config.toml
encoder_arch = "resnet"
model = "image captioner"
dataset = "photos with spoken descriptions (Open Images, Localized Narratives)"
train_examples = 203450
image_size = 64
crop_scale_min = 1
horizontal_flip = true
translate = 0.06
tokenizer = "word"
vocab_size = 4585
encoder_norm = "batchnorm"
encoder_activation = "celu"
encoder_channel_attention = "eca"
encoder_depths = [2, 2, 2, 2]
encoder_kernel_size = 3
encoder_stem = "single"
encoder_avg_pool_shortcut = false
encoder_widths = [64, 96, 144, 208]
fusion = "prefix"
label_smoothing = 0.1
decoder_width = 256
decoder_layers = 10
decoder_norm = "layernorm"
decoder_norm_position = "pre"
decoder_activation = "squared_relu"
decoder_mlp_ratio = 4
decoder_head_dim = 32
decoder_fused_qkv = true
decoder_bias = "qkv"
decoder_qk_norm = false
decoder_parallel_block = false
decoder_inner_norm = false
decoder_positions = "learned"
decoder_prefix_bidirectional = true
decoder_connector = "linear"
decoder_tie_embeddings = false
init = "lecun_normal"
residual_init = "none"
optimizer = "adamw"
lr = 0.001
beta1 = 0.8
beta2 = 0.95
eps = 1e-08
steps = 9300
batch_size = 256
epochs = 11.7
lr_schedule = "wsd"
decay_fraction = 0.3
final_lr_fraction = 0.1
warmup_steps = 270
weight_decay = 0.3
Rows from block 3 of the text decoder of a small image captioner, named by matrix and row number. Rows with one number belong to one neuron. Each number is 500 + 25 x the weight over its row's rms, rounded and kept within 0 to 999. All counts start at 0. Numbers have three digits each. After the name is the row's rms in percent of the matrix's.
After each neuron's rows are labels from the 100 texts, of 14848, where the neuron reaches its highest value: "fires on" is the input token at the peak. Only what is clearly more common there than usual is listed. The data: photos with spoken descriptions (Open Images, Localized Narratives). In brackets: how many of the 100.
# fc1: MLP up (decoder.blocks.3.mlp.fc1.weight, 1024x256), inputs 128-255
# fc2: MLP down (decoder.blocks.3.mlp.fc2.weight, 256x1024, transposed), outputs 128-255

fc1.462 091:514537480471501511488536501492519476521458476504483491519492486507521496464501547453509481477489508498543562484415461522535519514496495504539447476468475478469485527421512522513483499509523516479487467547511484506547491526486510447514536487489490491514489484511477498487471499498495533537511547511492499495490473511495483563463487547471478512465496505520523492492498479499524545524498
fc2.462 092:478490499542516552515508498477475503459472534522502522489516447508477492511460465514537435498527493489511495490551501486501465476537487501506514470523474505491513578543497475535493534491483484501457464481510535529473515488494481518503480512507489518475511521538500519462472511473496487483508518494496483507510471518461467496466536494478500513481488532511495489521522511467521500494450
fires on: "a" (100)

fc1.738 106:491512469456490494530518505496506472470507471467521444510470553548507508477517498521461497518541518555501529514531491517524505472464501483467552513491512529526480532536484463495492457468509497491514541487454514500496466491499450494480502489473470531542471491512483480494492508538494508494513512491449471531479485482498459479538504498512530516539554493484530528521504548506509514507489
fc2.738 104:500523470503488515531527475532530512458485533541476507464474509527558524478534509477488495523514509475487511506511502526497450543507528496565489508499504497502499481514476505498513516490537488492465514490497521479513521490469485526475502507499506509494528479508449532460492539552499503550491520501507476470516464492463462491508441528514519497487453474486502498524460489494502527524488
fires on: "there" (91); "this" (7)

fc1.136 098:540511500492495516537498471519469479493533486461518517535537546491455518474483496531512458494531494507535464514509398504517518526503448506454487498531503477481519512517448504484501472490501532490505503488526455520508488483484482477510518548494465530464504527465534517500498509496527517526450480476477521465435486494472506531558480521492489512469496530476491463510557536480515505462532
fc2.136 097:494523486585509471481545527483481493460491508500500505474481517517473492458440494512488501465480502480480459443485494484480522502522528444503515477515481486469511539506554486480467473498494499515527507513510547488492485471470499491457463472486497565485529492516488503508479541546488551474487500528539484491513514475483497494545542469517478484482533451505493472487436438502496497485517
fires on: "a" (16); "." (15); "text" (11); "is" (8)

fc1.668 098:506531507497505474468476484505476500528494529506467485494501489518502514556469529502528493520503501481551549499476448476517514503549452511458492527517444493496507519474504491501486537495488468473509491502523510508531487491520510463462544479503509535527449523524503519525484506485527491500513451475557460496515492486431478511514435469488462475484523503453529518516539501503503520479454
fc2.668 097:526556466503470474461457509490503459540471520462479498478502491530508586475461526515482499477495517499470522482502481484520504501483513532440497481501463508506502493474498443500498494518510512471514504517519542549504452464500515469513498495514518490470539498496487496490463486516476490496521496485508454467501500513484486491519495522464497483473509469510496518529521503504468450502508
fires on: "a" (86); "inside" (14)

fc1.427 097:455540512529482462498492495505488509502515492528502523507519466499489472522474527463508467466510502571527475443511493528481479503481483529498486471525535479457483441524477497498537514500464527511514485539539492480492472515487463508488492501499511476503506547486512489460474494504539533545536526461518495501473465510490504514502493498556528516472555482493479499473471507481547515519455
fc2.427 098:490473474500507529466492527476504501475523475510501533495528523505499498471464469475533498491449506487519496543527570454454483480492506518472507484496490486489504548522522543479482479484482504508506532509547519507519535501510482482485527474501530498497535452527490495535525476450502453480485497452540494449465509494506496506514485534491552452489509492494481455466490518528476520517502
fires on: "of" (40); "can" (28); "are" (20); "among" (9)

fc1.165 098:495469516479524498498491510461471532470497535500498512485511556496518496490514519508520527516493486479508495490478485482570506511484480518435482532499512508533533461515455464505510504466528533532507497515509449537532474533499512439439513471460495498524542507507525497506502520495467490486452537528498461509477475518483508520499491471563455504454507492465505529465486549516512470503452
fc2.165 098:508477480523474496462492491463452499505494551457499515506492524492482469495524473517467514505510510463473526504489509495440509487484533452491554472464488499521454476524508478529551548534483461469517465515546521514467463531454495500488531509483511525499509474493507509507498477508492524489507498468530525503480504511529480497487497455460480499457512508516481480498524524501532498482496
fires on: "hills" (35); "mountains" (31); "sea" (10); "mountain" (10)

fc1.78 099:500523518446504464542463489513488454460488479497475512449538519460518484497502531523520495479552464509537455489486493532468478502533454587509469508573535521516494502461514500497490513481514508486485485491501514511453527494539440459485552521516437503542494531491501550544516485518494458503480519503523508458518494488492545510539484483499490484505505505483491491511479496462493530498505
fc2.78 100:436525492472515472505526505481522496482502475500547499523523491484486507494513508453478484498560516527490496512517490519502508549495499442514452485515523478446458537462496446533538489556533515501510487472468542504538502494517522537500518460491491492539499510481469499456480513470459490536473510474453522523536495477461519470482511506491489460477498503533530520542530490522484482485525
fires on: "is" (73); "like" (19)

fc1.278 101:484542478489508498492515506499475456503515484499442519506469464527490521484477529506500525497527483548506512499487503566558519470524472513468497478523505470473485484520479489540500487514495529491498472511486487483532534517474468496491499513469517519463523565479521469489494529517479448549512516505469504515491492478491490517498512542501496468476519511488475498519509503475487534494528
fc2.278 101:510508508510515487497492483515512482519522507527518509489468481537473544473491506491490484470498570464512498521466465517486475525486486498530489488503506507470528499432536468548552469500497530510495515485468544456472542497475455456528519477499517506497531501516515489545516534479520534496502497450493472472493500489526491515492504499507496521481543470532458499461528454517505527524499
fires on: "of" (31); "performing" (12); "talking" (9); "are" (9)

fc1.425 104:516492456487499458519464517503489492492487501498491493522523477469489516467529503524480464517479460518496482473520476478493482518482534525485508524499496535499500519478473502444520497500512516512489513520488538500489492512451499470532482492464478509496477467474477512544498530477554488529488516533505492458540492530521527510522471511521521492533511534440504503528523480473550506459531
fc2.425 102:525470479485487456500543490489512476470510512426480480546502553486517474489495498486487500488514528571519476513494483488500508519484510508477500479471543485463552506488465483522478480497532504477540474507496495520493485517516518492511504490474500523493503509494519530458563499491489494496490464562462515530519525455535474543542481487460463510513479500522490503517509513505499509527512
fires on: "of" (30); "where" (9); "have" (8); "here" (7)

fc1.650 100:547531514477507505526468492493488477505491447471402506463497531482509491462536483515464524502504482551499513488508459543517550497488491568489510537521493483512502497520468552515509523515489553491525522506490471502465517483506495519490515503491491490492503494507507546510525501528520436526497520487511519514504516515496517502529499513491508502524525486525501496505495487511534486502463
fc2.650 100:515476481464488484585524489462527546545448507515496519524472479472470495492490540487521508514494466506523521500530504566480468507488509493515463498482513491479497513542491495462515468463542530491521510533469523492458462520505498526502515534537478481514460525496484541535492483481469509472508487515483535474490489534488498506524536524503513521480482496454532454465480502490520557545488
fires on: "," (91)

fc1.9 098:507483418470509484498491510539495537508487471502493496465491490536518493475494517526487523507578472472499519549490483475476408489477480477490547460503494523525462497474476495508514520495529538549501491509498443513497498495508532440499473473453455557490494525515489482512486490505506491515485484491482498486459507482503546502534496507510444508495506493523541480555533511519534489494502
fc2.9 097:501469512511493461504452542499502494479492491486462506518535506493506526506516518480534509473510498469474519503500533478488485463488502479478506547483546532461512509540481489512550531459498512505523509527498532453460506513500452506478520519489557484474514499548485458485516549543502449511510504499484526507491503453539522490525503509450529512520521539490515496513497503475501485511491
fires on: "," (20)

fc1.109 098:479528498520454493484464484485521492514459479514525515479526505448500498474480504503522494502492527520478489492493485485530436523518444468503456535524483513492517483492517512498520457448538485529534511502447475503487433475472483501531522479502523514477505489485464520467479517511526535542487521550515502503498527447510522485521488485498516576494518516438501536511500498483493515457473
fc2.109 096:506519466459469506482544516454433488487506517505531514489490480502469520491529495459503525488461498497476487532462508455534512509475504493485485488518508513476539508537560482532457537517482502514529482512465504524483513461466498466480500484498547493487502486556450494498532480485543508477545519467509539518533528523515520444497521498494534510536452472470463489530483508521523472466479
fires on: "to" (42); "at" (37); "might" (11)

fc1.243 111:541519488513519487479526511505515452482471517476505445474529495452475503421503522520511499546513459499535478549525471470544451495500504479479523500477462448528513517532505520497451482487500479571528523474476504524538462475494485504510567493515466540497499528480539472490476549470483496514504520481476481490517494548490516492565489513508496469503541567444481514516480514481488509498515
fc2.243 107:440526423509516516459520502529496504492463498489491509514541502496508504489486498464527477512479517531511511498487445539437484506479472515531503470485503543472480466502489502479516465482483513500522495511520485486497515492508514479510502518514496522525494535480510514462520485520502556492510488465494478488523449475485474477508476510461484540447520503519510544505523534536531528548475
fires on: "there" (45); "and" (21); "behind" (11)

fc1.13 100:505491485488512506474488505538481488486514514464448480509480535470501491516483508502509459490495492524517515470493497461509451521459486493473502470467502486467508480469526480420502466432515528537479481524477487509469517495484519496474498470516461482491507488484500528529485527529502536499468528491499486475514490477444469514487554547504496556473470504509503525466482509491518519481487
fc2.13 100:513503513494510486491505492431503478503473539524495498497489466514537466489479449489509498516528480510509523497495468502524535493518511504502513494492475472483471522528525478497499493482460487528516438531462518504505487529536461507497530505496544484481514468484537503443490480492475478494504511486531486517493575482529480504437527505510480455530498531482489491508510499476466507511535
fires on: "." (56); "," (30); "dark" (7)

fc1.375 102:502509508516478479476547522501495491532497459504502478528481521525556474514486537498515508545516537509472509534501486528524499491455485485490491519542509462491486506468484512487527525480469489477530506477461465473465445493503477438497511468518514506519515563484500495519508478493499479530480482479497478543499539481479492511544488482519494493503549475495497474496516472472487467487520
fc2.375 102:477493480509528463486493515478515517524488537488543516473493506520447523477509463487503552495469529549454513500482508509459508531505477500498491499515477533476510492513549474486557470481467447504518528540491522542496548528518479529508504552525491485494469489519457503532529445510445496488533469524489506523521474548493493495492466501554483501506484526483487482476495513542517496483499
fires on: "on" (28); "some" (27); "." (21)

fc1.23 101:495521482484482495498521487492505526529517501473497526462476502480526513470509512518485471501525532493455485523558501480474490484467494497520482464511496536482509460500517517495486458520501489497502539531500506525489530513540495451496508519545516511533526479475519536485457503526515567497502480556508524493459517438500522499508518513484521530513480508507455460507505546471490508504533
fc2.23 099:492498437478479494477512509454470503458482518493504463486519526477509523538457468448460564500489485496531507485546489494523486494535484516477486478471509455507501489538518527456468530546479501480478477507498502484472492555469491542492493494512534526438522522463546499479512502487495474525451499484468484501496528500521500517485474471515496486507541499498519472495506514520503531536509
fires on: "." (60); "and" (10); "are" (8)

fc1.519 104:486504481482496523495504512468477525532510501528479482496494494495475476504489494487508487557494528499527504533529464489511466493445500491481487516493511511507476494467526472460500448475492501497469465495537461528483517506484530471540521497535483512483503473519528515489455504514512539490477493453526478515494537485540504473442516479527543522485498495465496524506530534524528543502521
fc2.519 105:475493487498490489550460481505527453494489517485522482475570524473473474485536458493489486512486482457471504520507503483528500500536483442516491524496484502562534504521517468545505490491467454484514473463540477528534496490466443489495460466528476510507516505495504526539488490492474484512500471466473503493507478489489511520517507488513481511494504529529511499513535540533462487511508
fires on: "a" (22); "in" (17); "the" (16); "bed" (10)

fc1.574 095:511486513508526453548502530467497500488489532479481497502467515503513474505459495509515516495509483531512492465550500514514508533556518474486469526511503504521482459505441523456459467486493503520522503469454520520510523531489501468498552497514495509494489486509487490508468539500491526504521507471491525467498388502509509518468510463517531491524525546482505471477464502492512526486531
fc2.574 097:493466512507483523464539529499536516500487533512490482482515492478491498502494532520499496542501515517434478519514495494495481470515514516457502449495487540528501520490475477529487494546481497491459515544525479575457531457524520498445463514494487455493487505501462476511510491553485513499492532510478527480511501473531471481456505502458484517491480479510476491489486512507463517528505
fires on: "there" (94)

fc1.390 100:497559529482456480487479473457567496467526505519509524485507513483507521478506505481510535460494495441498481519517446504476471500502486513522492496523477503502535498492516440511496522490509520498461504498478524524482476500534502477509503544492484542570478496464472509486499482449512524510496478510566490508505484522530468523534486517521511511495503504471475502532509516459499486461467
fc2.390 100:505510460515496507466494518496489494483499510469481471491496561499556491547523510508466519479548477461506487528525515536505433516496547535464505487475489532536513508490511517481471519451503510511488484501555488479522472500464498496561517450495491488525511495539469503525488482534498473480507532484476515473517515506507514520493500512510471467507476470479528507496470544501496469504519
fires on: "." (68)

fc1.627 098:493490535476466492530537548505495465453549471489471525483524507498532478507554486511491532487532518518533540507534506489500512511490500491523462510520540536477519483454490533482480488500499511502505497494533499505463532474504482486521525515533499471498487488508519533519442462484492488511459493518501488495480469539480524475541489502478495522508503551492530474528486532527509471511465
fc2.627 098:512547472518437492499526493463506481503492535470488489477459487542524442502502463537484511509499499444514484526486472499540521490477498527497533486486505547515529521528491474512505495496537516459484508509494460536537500485521547526512495455525500457501505518489501511484496505523470483515491469479495531499510511512490495473522467485494557517508529471532513496511506494503536428475465
fires on: "image" (50); "it" (16); "him" (10); "here" (10)

fc1.198 102:517475515502462477502532461517514504528472475514441455471526534534565492503539539488508513524489496464547499522523534485501490480528481510498515497537505508513490479494437508486501476491509471477517473542507450499480496494522451478534502504482479493492526514533534518504528507485491519488466497490498477534521512525487490533484511502498498566520495539446466520472537502531510501495520
fc2.198 102:436535524528479468519477490483449487533487554475511492498509504497493460469549506493537551495489512535491547476533534538433521487489456471509521481497511488483487517483472492480493520488454506496516478518540497489478437545511497499482481543482512448534504494524512487509480530479545495514484486431489483517522494489498501500525469530483486516470516525537515477518514498490475495487502
fires on: "is" (22); "made" (14); "looks" (14); "green" (13)

fc1.257 097:525485492494487522530511476512544515473495496487510545522532502502528501466505544536490502477533495510537551494549462519504501485502505474488483481496510499533482535506504449515456469490468508512509490487481500503507480512485499486530456473531510512473508524484505497524492470496482492478486520471510460453511467514503485492542487480500459532545544553499512544548521503452484479487487
fc2.257 099:485478472513512520524509534467481502513526497533472469471486482476506474524522535505513514469470471520471489512487498473501551565491481533475517531528552506540483518471488493492521554563518478491501538471475547505501504528523507499469465491452550481497483527511482497497496460493503493508510535495514514471501523531421524490509510545523547504488494522477501476515447554539511483486498
fires on: "flower" (24); "." (18); "flowers" (12); "hand" (9)

fc1.696 096:469567545491494467481480477479491444514523501522445537505530513493522485521477518441516542479497531561490525526518526473480508520530507503487517517471522497542432483490468532456485510465490544511491512554512542501473533501514539499485544510497456501532450526486506469486494505499503533506491529482481461467507477517473497499479476497522537494493493469527543442509476501482495541449476
fc2.696 097:490481508432513518518494471528494511498445491490460511488497529470529506445550528526550500514469478491511516545505532527501532470530473478522495499478482453464504539520545520545503496518498470470519526545466510537519444514478504501488465471469502473440529499516507454505508513532517535466499528506488489488493513508477503507448508536491468508488510472530524477519523501481513523501485
fires on: "on" (46); "are" (24); "is" (12); "of" (9)

fc1.383 105:488472496516504443462533504487507486494526470529508509511499431540520539467487511528453552512489479478461534515481526503497514520493509479491511504458479484503541481513530535496500479501441491491487516509505484525528515486448483470534510500467525499476491525504575501547488557470526498491469495512466513510479467461466476507474525499502445532543517529493480473534457530516488530489521
fc2.383 103:451482502499481497474498444505470515492451510478506507510491488466486495522513462486530477518473498493446480506531525493519536513512487508529481467508446491506529504534515497501532509463518511494514501463489500506556511540483531509530493535492490523519507521493464471467488525467473481509467539552505517536524512492484520543485492475518512451525493466494520546491527466527428494431472
fires on: "top" (33); "bottom" (20); "image" (18); "house" (9)

fc1.276 098:474463514528473484484450510507464498467536530514466502484517521507506485500474504480493471469536528516532482477532480496450521544536471502451495540492486486493528555481489494511451480517504513472488516442455524514503493465490488508459559514516488500548466541554478499498466514486504551528459479511527488484487451496478465454487515494499489544499510501493489409471506523524491511520450
fc2.276 098:498479464509502534503497521521510508501513522493540519444492495482506525495454504490494463545521482513515490493456537540511505468539492525502535472492515512522510487497538496533501507517513502530522469502498512496476485491485484499522510462524473497470501477549482463494499503534468503472528520542497482518540542469458491504475478502528521476476533506488497473495479541500491503542516
fires on: "there" (74); "near" (12); "on" (8)

fc1.493 103:501528525500512503489472508506511478474508455457476495495499518507477488490525513457523469540464530511485494457498503527506514550481462484484457519514520486471530521509497527501461488499471480477553483519516509488536487492509503492503559488504517524464517529490552544543514497526493500491514494486539497454499495482511579530511495433516506524509561510503492526492486483496471486546503
fc2.493 100:455503501466511518528492497474478500494517547514516486529510506486504532478539495492535450537501498552514497550533487474466469449513482484527496548481497481506501539547481511487468505519514499482522488518507525491518542454506512486482508541509450502497536480520446488498487500466497512512510499499442537483501480520527515512489528509508520521535476484486524498484520514500519483494482
fires on: "the" (35); "cloudy" (13); "trees" (11); "blurry" (8)

fc1.270 100:466541480457500452512535510445488476498536484516494556481503473538488517468463515465481519492475472494516550507481517527513487520498493477528519459520537538477505496534502498499527501517506499455500461491516467451457517498526499506539508485458486484516480480514474465498531526509565491509484518477503498486472523508503520503488508536475448495483477480522497480494489483484541473533511
fc2.270 100:494500464525524483551491518514486525463499480518523499537511503496531485490434502490497470448469509541497473483501447450461487504480500471505528502492498487482479478460506562508494496488531536468510507502554472502512538502497496511529493515493531551528489515472493525509510474514458485528518495528497522536495489493487513489515519536501481439474515559519481509503528497489508509452506
fires on: "the" (32); "posters" (12); "frame" (8); "on" (8)

fc1.96 105:487528483468446487485524535484507454501537463508512457518498522514469515496504505461474461502523471482500506455480456520470488470492459472501539485524530480457504502494494534470489455524523513482543459514527479501488485509506520496519488485461531515481505511472497501483512511483504508521506500457471473534466514523481508528504464547477463566508558459511526498507498495518501495518529
fc2.96 102:494457497491491447506536484508525524467494539523504496534501518463519501444484480524513516513533533532503503489458472490499510464501498481470497469512553485536490497489438429495499498481524476529492445495477526477509463521511475439521436487502528491440473518516485488498499474511504480552484474494468524522501495489530473517540463534523489508479527471499508545511487485477515513515501
fires on: "." (69); "is" (15)

fc1.181 102:478439465509492469468508494514478518552499478463483480454474506452473485477513530521491494500483521497498486558514481539547515486485448534508451481545515507532524521517496497473522470533513466480512521481510519502510541514529444483537482537484462499476523517545475513504502491503482534519492487538506475511491496534524493495552487516487517506505483510468504482484520554511508513511507
fc2.181 103:472483506482499499493482521514513498522439511492477549434529484531506503536515475478489499470527558519477508494514512506480479503487504485519545480467551457498457455490541518525516521486513500502519474526498475542505510515455459517518497503518479508522535491530481516489466533521465417497498553505453459430491436534509454478524470485514486511511519490506490499490509498460501463471491
fires on: "and" (92); "they" (7)

fc1.606 098:502542503476482497455476490512498474435531500486486534506515506457509504521497497517475522508478459511491511475483495507470516535493526527538549527489505522466535516501480471500465470439481515478502551501518451467485484519513473468528499515469505478491563494518473488501429499498512527524473468518491493515462506482503525463533519506528496511510494535472515442486515527472518494499509
fc2.606 098:509490510478495496507505481471527480497498454486486528515485486498483489479552504526464472504481507521538502511486465505508554488484507513520516502455471454507477503461499565507511505509524544532474490499541491485507493493480500532549491553460519527497517512528517461539559534474471473455516482478504490500482549508505510508538535496508546476486508500514470523459464498506511523505515
fires on: "image" (20); "building" (17); "," (12)

fc1.552 100:515543509490512483497479453500511491462493507453474535502512494504501517475508508481500468490496500495530491493539511515511507536489463503517521456493548515550525482507475485526527526479486489541462520500495499494452489508461487527512529527469528526501469509477515494515510496507491486544504539482557528504510511464508533496533517493507483521495529479514486483498488465497469521543515
fc2.552 101:510465527533519508514496487500473485486479517498520513501475543483497470501465503497519497474475478518482528521519514502504512486473484463469495459500516495480510510492515488468529517471491520510471541508484501510514501516486490481509520515540493495511477513517515485515532451520480492514517493492465512521521452525490499523475497500498499502492467535435524530498522496491519498467469
fires on: "image" (41); "," (29); "can" (8)

fc1.624 096:508500486493497558504502489502521541453505516467512468493501509482522474469515537493526516491495457488528497506491529499472482504519463514476454546493478528496505462483546509486568508495517490488466529492495491469456503470479509485523525466525471487532486506472478555540496548548507494481523529511470500488463512509499531476497460468517462474474463489510500491532547522484478478527522
fc2.624 099:492499545504486503447452460497480481479546511483489566486516500502525511501526482524520502497492451509499487539523515504489530483456529523490510464482514489464471503462506487536448519489512521493499493519550522480499503482485557530473441513494471543517522506475481529490495497503483481484560447518562543487556510530509514475524477513516481546453495518471528547478499503482470487510511
fires on: "to" (91)

fc1.411 105:483520514446493505478540497437462474450518499481472491515468490507561475549520557480487551506469499497521551482535500484497522500485492531482482505539512463489472497495501497460519564508488558494489498553475500499511488465517470497491491529507525527555490535474520485513473495508502495526468477473528486478493502481488507532507488524495456493480503533509458494519544492500486508490464
fc2.411 103:501466543523518508500503506508502548485477542513509472485474504489488490537503475551463475474495498491501516497492462510523475531467492511521471532518492503529509488456523492511509517435490514442507531531500511505527523480494495516510487423587498461486483466497525520501478475516470497474486462507507496469515450516525510472513510471538477456428490509501494495499553452545495499522477
fires on: "image" (54); "and" (21); "." (21)

fc1.118 097:511493500514499474500475532467494524528499483493496473469466461454483507512532531507446489549541546505479497481524496510521465532513528516507501517469464545554480494498498495402464506482479533498484493534517485501507508552548530498527516504531508480525485507482507539530488498527465510487502475514521503545498496474477486537489472522494486493493518463504479488472478469497452478498558
fc2.118 096:461506520462498524523514490505483530518559507490499501461461471449482508515523482505494481500526504500490496514446501506511517448532492534466508506496511477531497493546530515480501541512497483490535474459495495533510547495494545445476484486505473481522469478488505483514489493525481506480533524484492530478509487448448490496515505515499506485482493482486505551523479477488541514479501
fires on: "in" (83); "see" (17)

fc1.328 101:472484495470519501514470501484450499492545496524542513466486468488481480494523541447500516547467517537519541465524488459479485507523504494492549500518491502500516495523504461472561554426515546518484495485487462501502517480491516514471503475519495490490507468492507533527514529487531485509497516567493507472498477481457544501523499497498526530510518555467492491482490515498493526512495
fc2.328 099:495542533514468504512512518539486516525480503510479473470440469464482537481501511483545460475518507492462486498522528512543506487495511546496481526466434508507487468505530511518500494529483503513476494486482493509453468503529522491500503458441535493481488545546538448504492545488480487482543534530516470514462507466507504471511508527487478526554523439476480495519474462545479495496476
fires on: "in" (79); "top" (12)

fc1.710 097:567501526477479457496474450504477506459506447448496475500506500500569498493512459467477495493495451487494485527495458513518456504521520517502485514511469574487490502514515512500544500514496511503473492516527485490448506467488472511539512483485513482521495475480482523491500517485569495465499543525521466519503513524510474463519499573495477493487495472473518501435532550496498498496462
fc2.710 098:507501476509471463517496531498485495479500449484519536528520438514504488506534506507495499499518488556499475489509479539451523521482527513524518490473522482452508482490469455483524482539462547503472531493499455515493514476460499507503499518516466529481517505460537520515506517491504516504512465496488530470478488510509484488493500503557525517529541527472531450502541543490472508534520
fires on: "top" (40); "people" (19)

fc1.88 100:488490525508488484540479450475468506544519511480522495517448466495475479506484508458515467497492482527499478559527473529511452523503495506497487480483507515480499494511471487506532470485503475525526489506501514538483488511524442479537502492504506477500484488529501479506474515531545524506511471530517534484499500515507500496473533493554523496512472538502404508502497514500503509481519
fc2.88 100:502538484461490466516489499490521522447477521481491484478491513491504474523478525509496491496528497488470468497539482519517500480504502473523483526451508502528533501500509486494493474485532527508462509527470464548516431484478481503476542466497521512522506494496513500480507522556486485509506517534509551516477539438528518543503451479519502521467525528530501529511458511513519498507522
fires on: "there" (24); "and" (18); "color" (7)

fc1.573 098:450483489507491504489504501480480471477514440481465490513475506453519504501521501488495489537530488513516540498486521477486508525499485467485461456477524501485490520510471508482494534507491469502479508496481506479507463504505502504540483526492477487512509516560572527475506504469476458494508539516479478548491496480515502506501497506553518482527488500458509507541530507519505519455484
fc2.573 098:481478500474516514497494506553457488487539465492531523514504501514507492490542498531517501476515463521475474468501465501472536497507520462491499482516482541462494530471539504527511442485501508509542504535506514549521526530512511499459478542486544487483499521482505459513515476514472523472514505531526486534465490477465512513532531501495511490481521518509512481476526510517504486528494
fires on: "flower" (46); "flowers" (41)

fc1.762 105:476509563480490500519510496479476492516497496512527453464522496495542474510487532497455497507524506466486494484532520501527518535500486488509513458499504500534505496503482527487450523502445518535518539549473505484490526512491574507482513539482516515497498474509530515513503541504475540498468535492500489492531486530505530487488499493517453508503529528452502477495474490506509473506512
fc2.762 102:532485519529500487473498509515514547482497440475554462480515464447518530503505533497516469490512520479451472510484529487512507523519501533526533506488497513535492504480537511493536517507507495541482516483490536516477460478523533549512493510493487532525466498464517525482498557486503522483518452485503497517508507524483518472518521481520488490494470498523509505492479544503490480523507
fires on: "image" (50); "like" (14); "chair" (10)

fc1.678 097:481508491516492511539493456492558452486474476472534507477488487467514499483500475512457524488490563452522487504558489515547478534504503517517456491544476533516543558514462457524539504531508521526503531470478504480521478495503510481478523484510494483456458540471514513487517511476516476504518473505467485520561481534510504530566513479456477521449514495485501502504510494517478498518486
fc2.678 095:520517479494508498500516456516537463545541518481486472504533483445500515492523494496521556502478472491467487480545516518491504530522469461455539487536517485508469467503487527532451488519477503504458525517542488485489489532498481494510516481523452519493537492513490530504469502501514494494476482506491521489473519537525481453486492536491548509505502481481491516532480537486520504504511
fires on: "and" (29); "picture" (12); "see" (11); "image" (10)

fc1.138 095:466481506539476528475475493476501509496477509515488543469509500504476503474507475491512477481497533450488486493463517522562510530508496550464514476476551514507492530503538461510506455478499482474489463513496495559538478486526451471507479486484473484467504510475540452494524503490510481482467489502468492477536509481506501487489440483487499510463498460489465518494503500472510552487547
fc2.138 096:477495467528488508499477502490455454461542492554531473467562503556518464529522484471493530509509523523496507533472488505510515487476526489512500542502483493501540515473512512555475524502491498453512526476513470504537504514513535509503482522497505501491478533491493511493472481512498504495481453480523490551529471502482466519547468513528496527495482509496514522557508499487538481485473
fires on: "a" (28); "rocks" (10); "of" (10); "beach" (9)

fc1.481 106:483563513485488540505531501468540487537493450509440509489457492476507476472493479439523477476449552529497533491539478502562524485558469484493452510492548494505467475469481501531523496511469483485508504521496459483491498494511512508561481486469503539518470505474543482487482532512496508514488489510527467520487500510503505500485498459527482488512515502495520514473500468508489501547515
fc2.481 103:498500494429515463497508523502467541477455536544506476487499473519508513486493509491508485474468505499497450499440497509484482526488532522482468528481468513495499506496509496509514512487507514491524527529529524475529544480506504490457488499483504499461505553480481511463515490498480508487460521527461503494503516456458531513502493570477515513497510473533482526494473523525521512505490
fires on: "on" (29); "." (20); "and" (16)

fc1.724 106:502508548493491514512493483468553530450548513484525496492523548521502509459467504508482523498540444523515515502495458472488528466476472511515498470470508495519487523517496444492541498518495479517483526495476463514489527540510540524495492526488516531530505543485488488527506526456470500490474492510493500503509499510497467508556464507453486506522505504503462521482499503512523506495469
fc2.724 104:525508498494508498465452521511529502518544513477514487492481423483476518498460523449500533491482511488538512515524491530532477501551444520495520480507496494523502485487512511476509514498522532513520477492517506453509501494430466484505530485491534506508509529492513488529477496470510476459511516508499492483484526503465481458470503519497513462506483506483480486433511549430505506459478
fires on: "of" (77)

fc1.377 098:477529507527498511451509479490500482520489507457487455547467454550500453494517535464519488551460509483538515494501524454511504500519489503524512510474482483488495481491473468468497493514490491530502537525521476506527473480508491491504457478480503541530520516527471518523531494502521530493515501468529491501485535530478504517493483508481519535507550502472492520476492452473511494464528
fc2.377 100:517491516550458492504542517450530467452471508500522481510531522505505521494516478523504492498511488499515529481519510514523505464517528511482489521489477521529521470479500506552545496466508455504519496477479512499556482528496502517524504492506471518467491527525509542504492514459470493492499522458469535515475499500508486506488526524510496512508449517474504481494480457482545525534477
fires on: "and" (47); "." (40)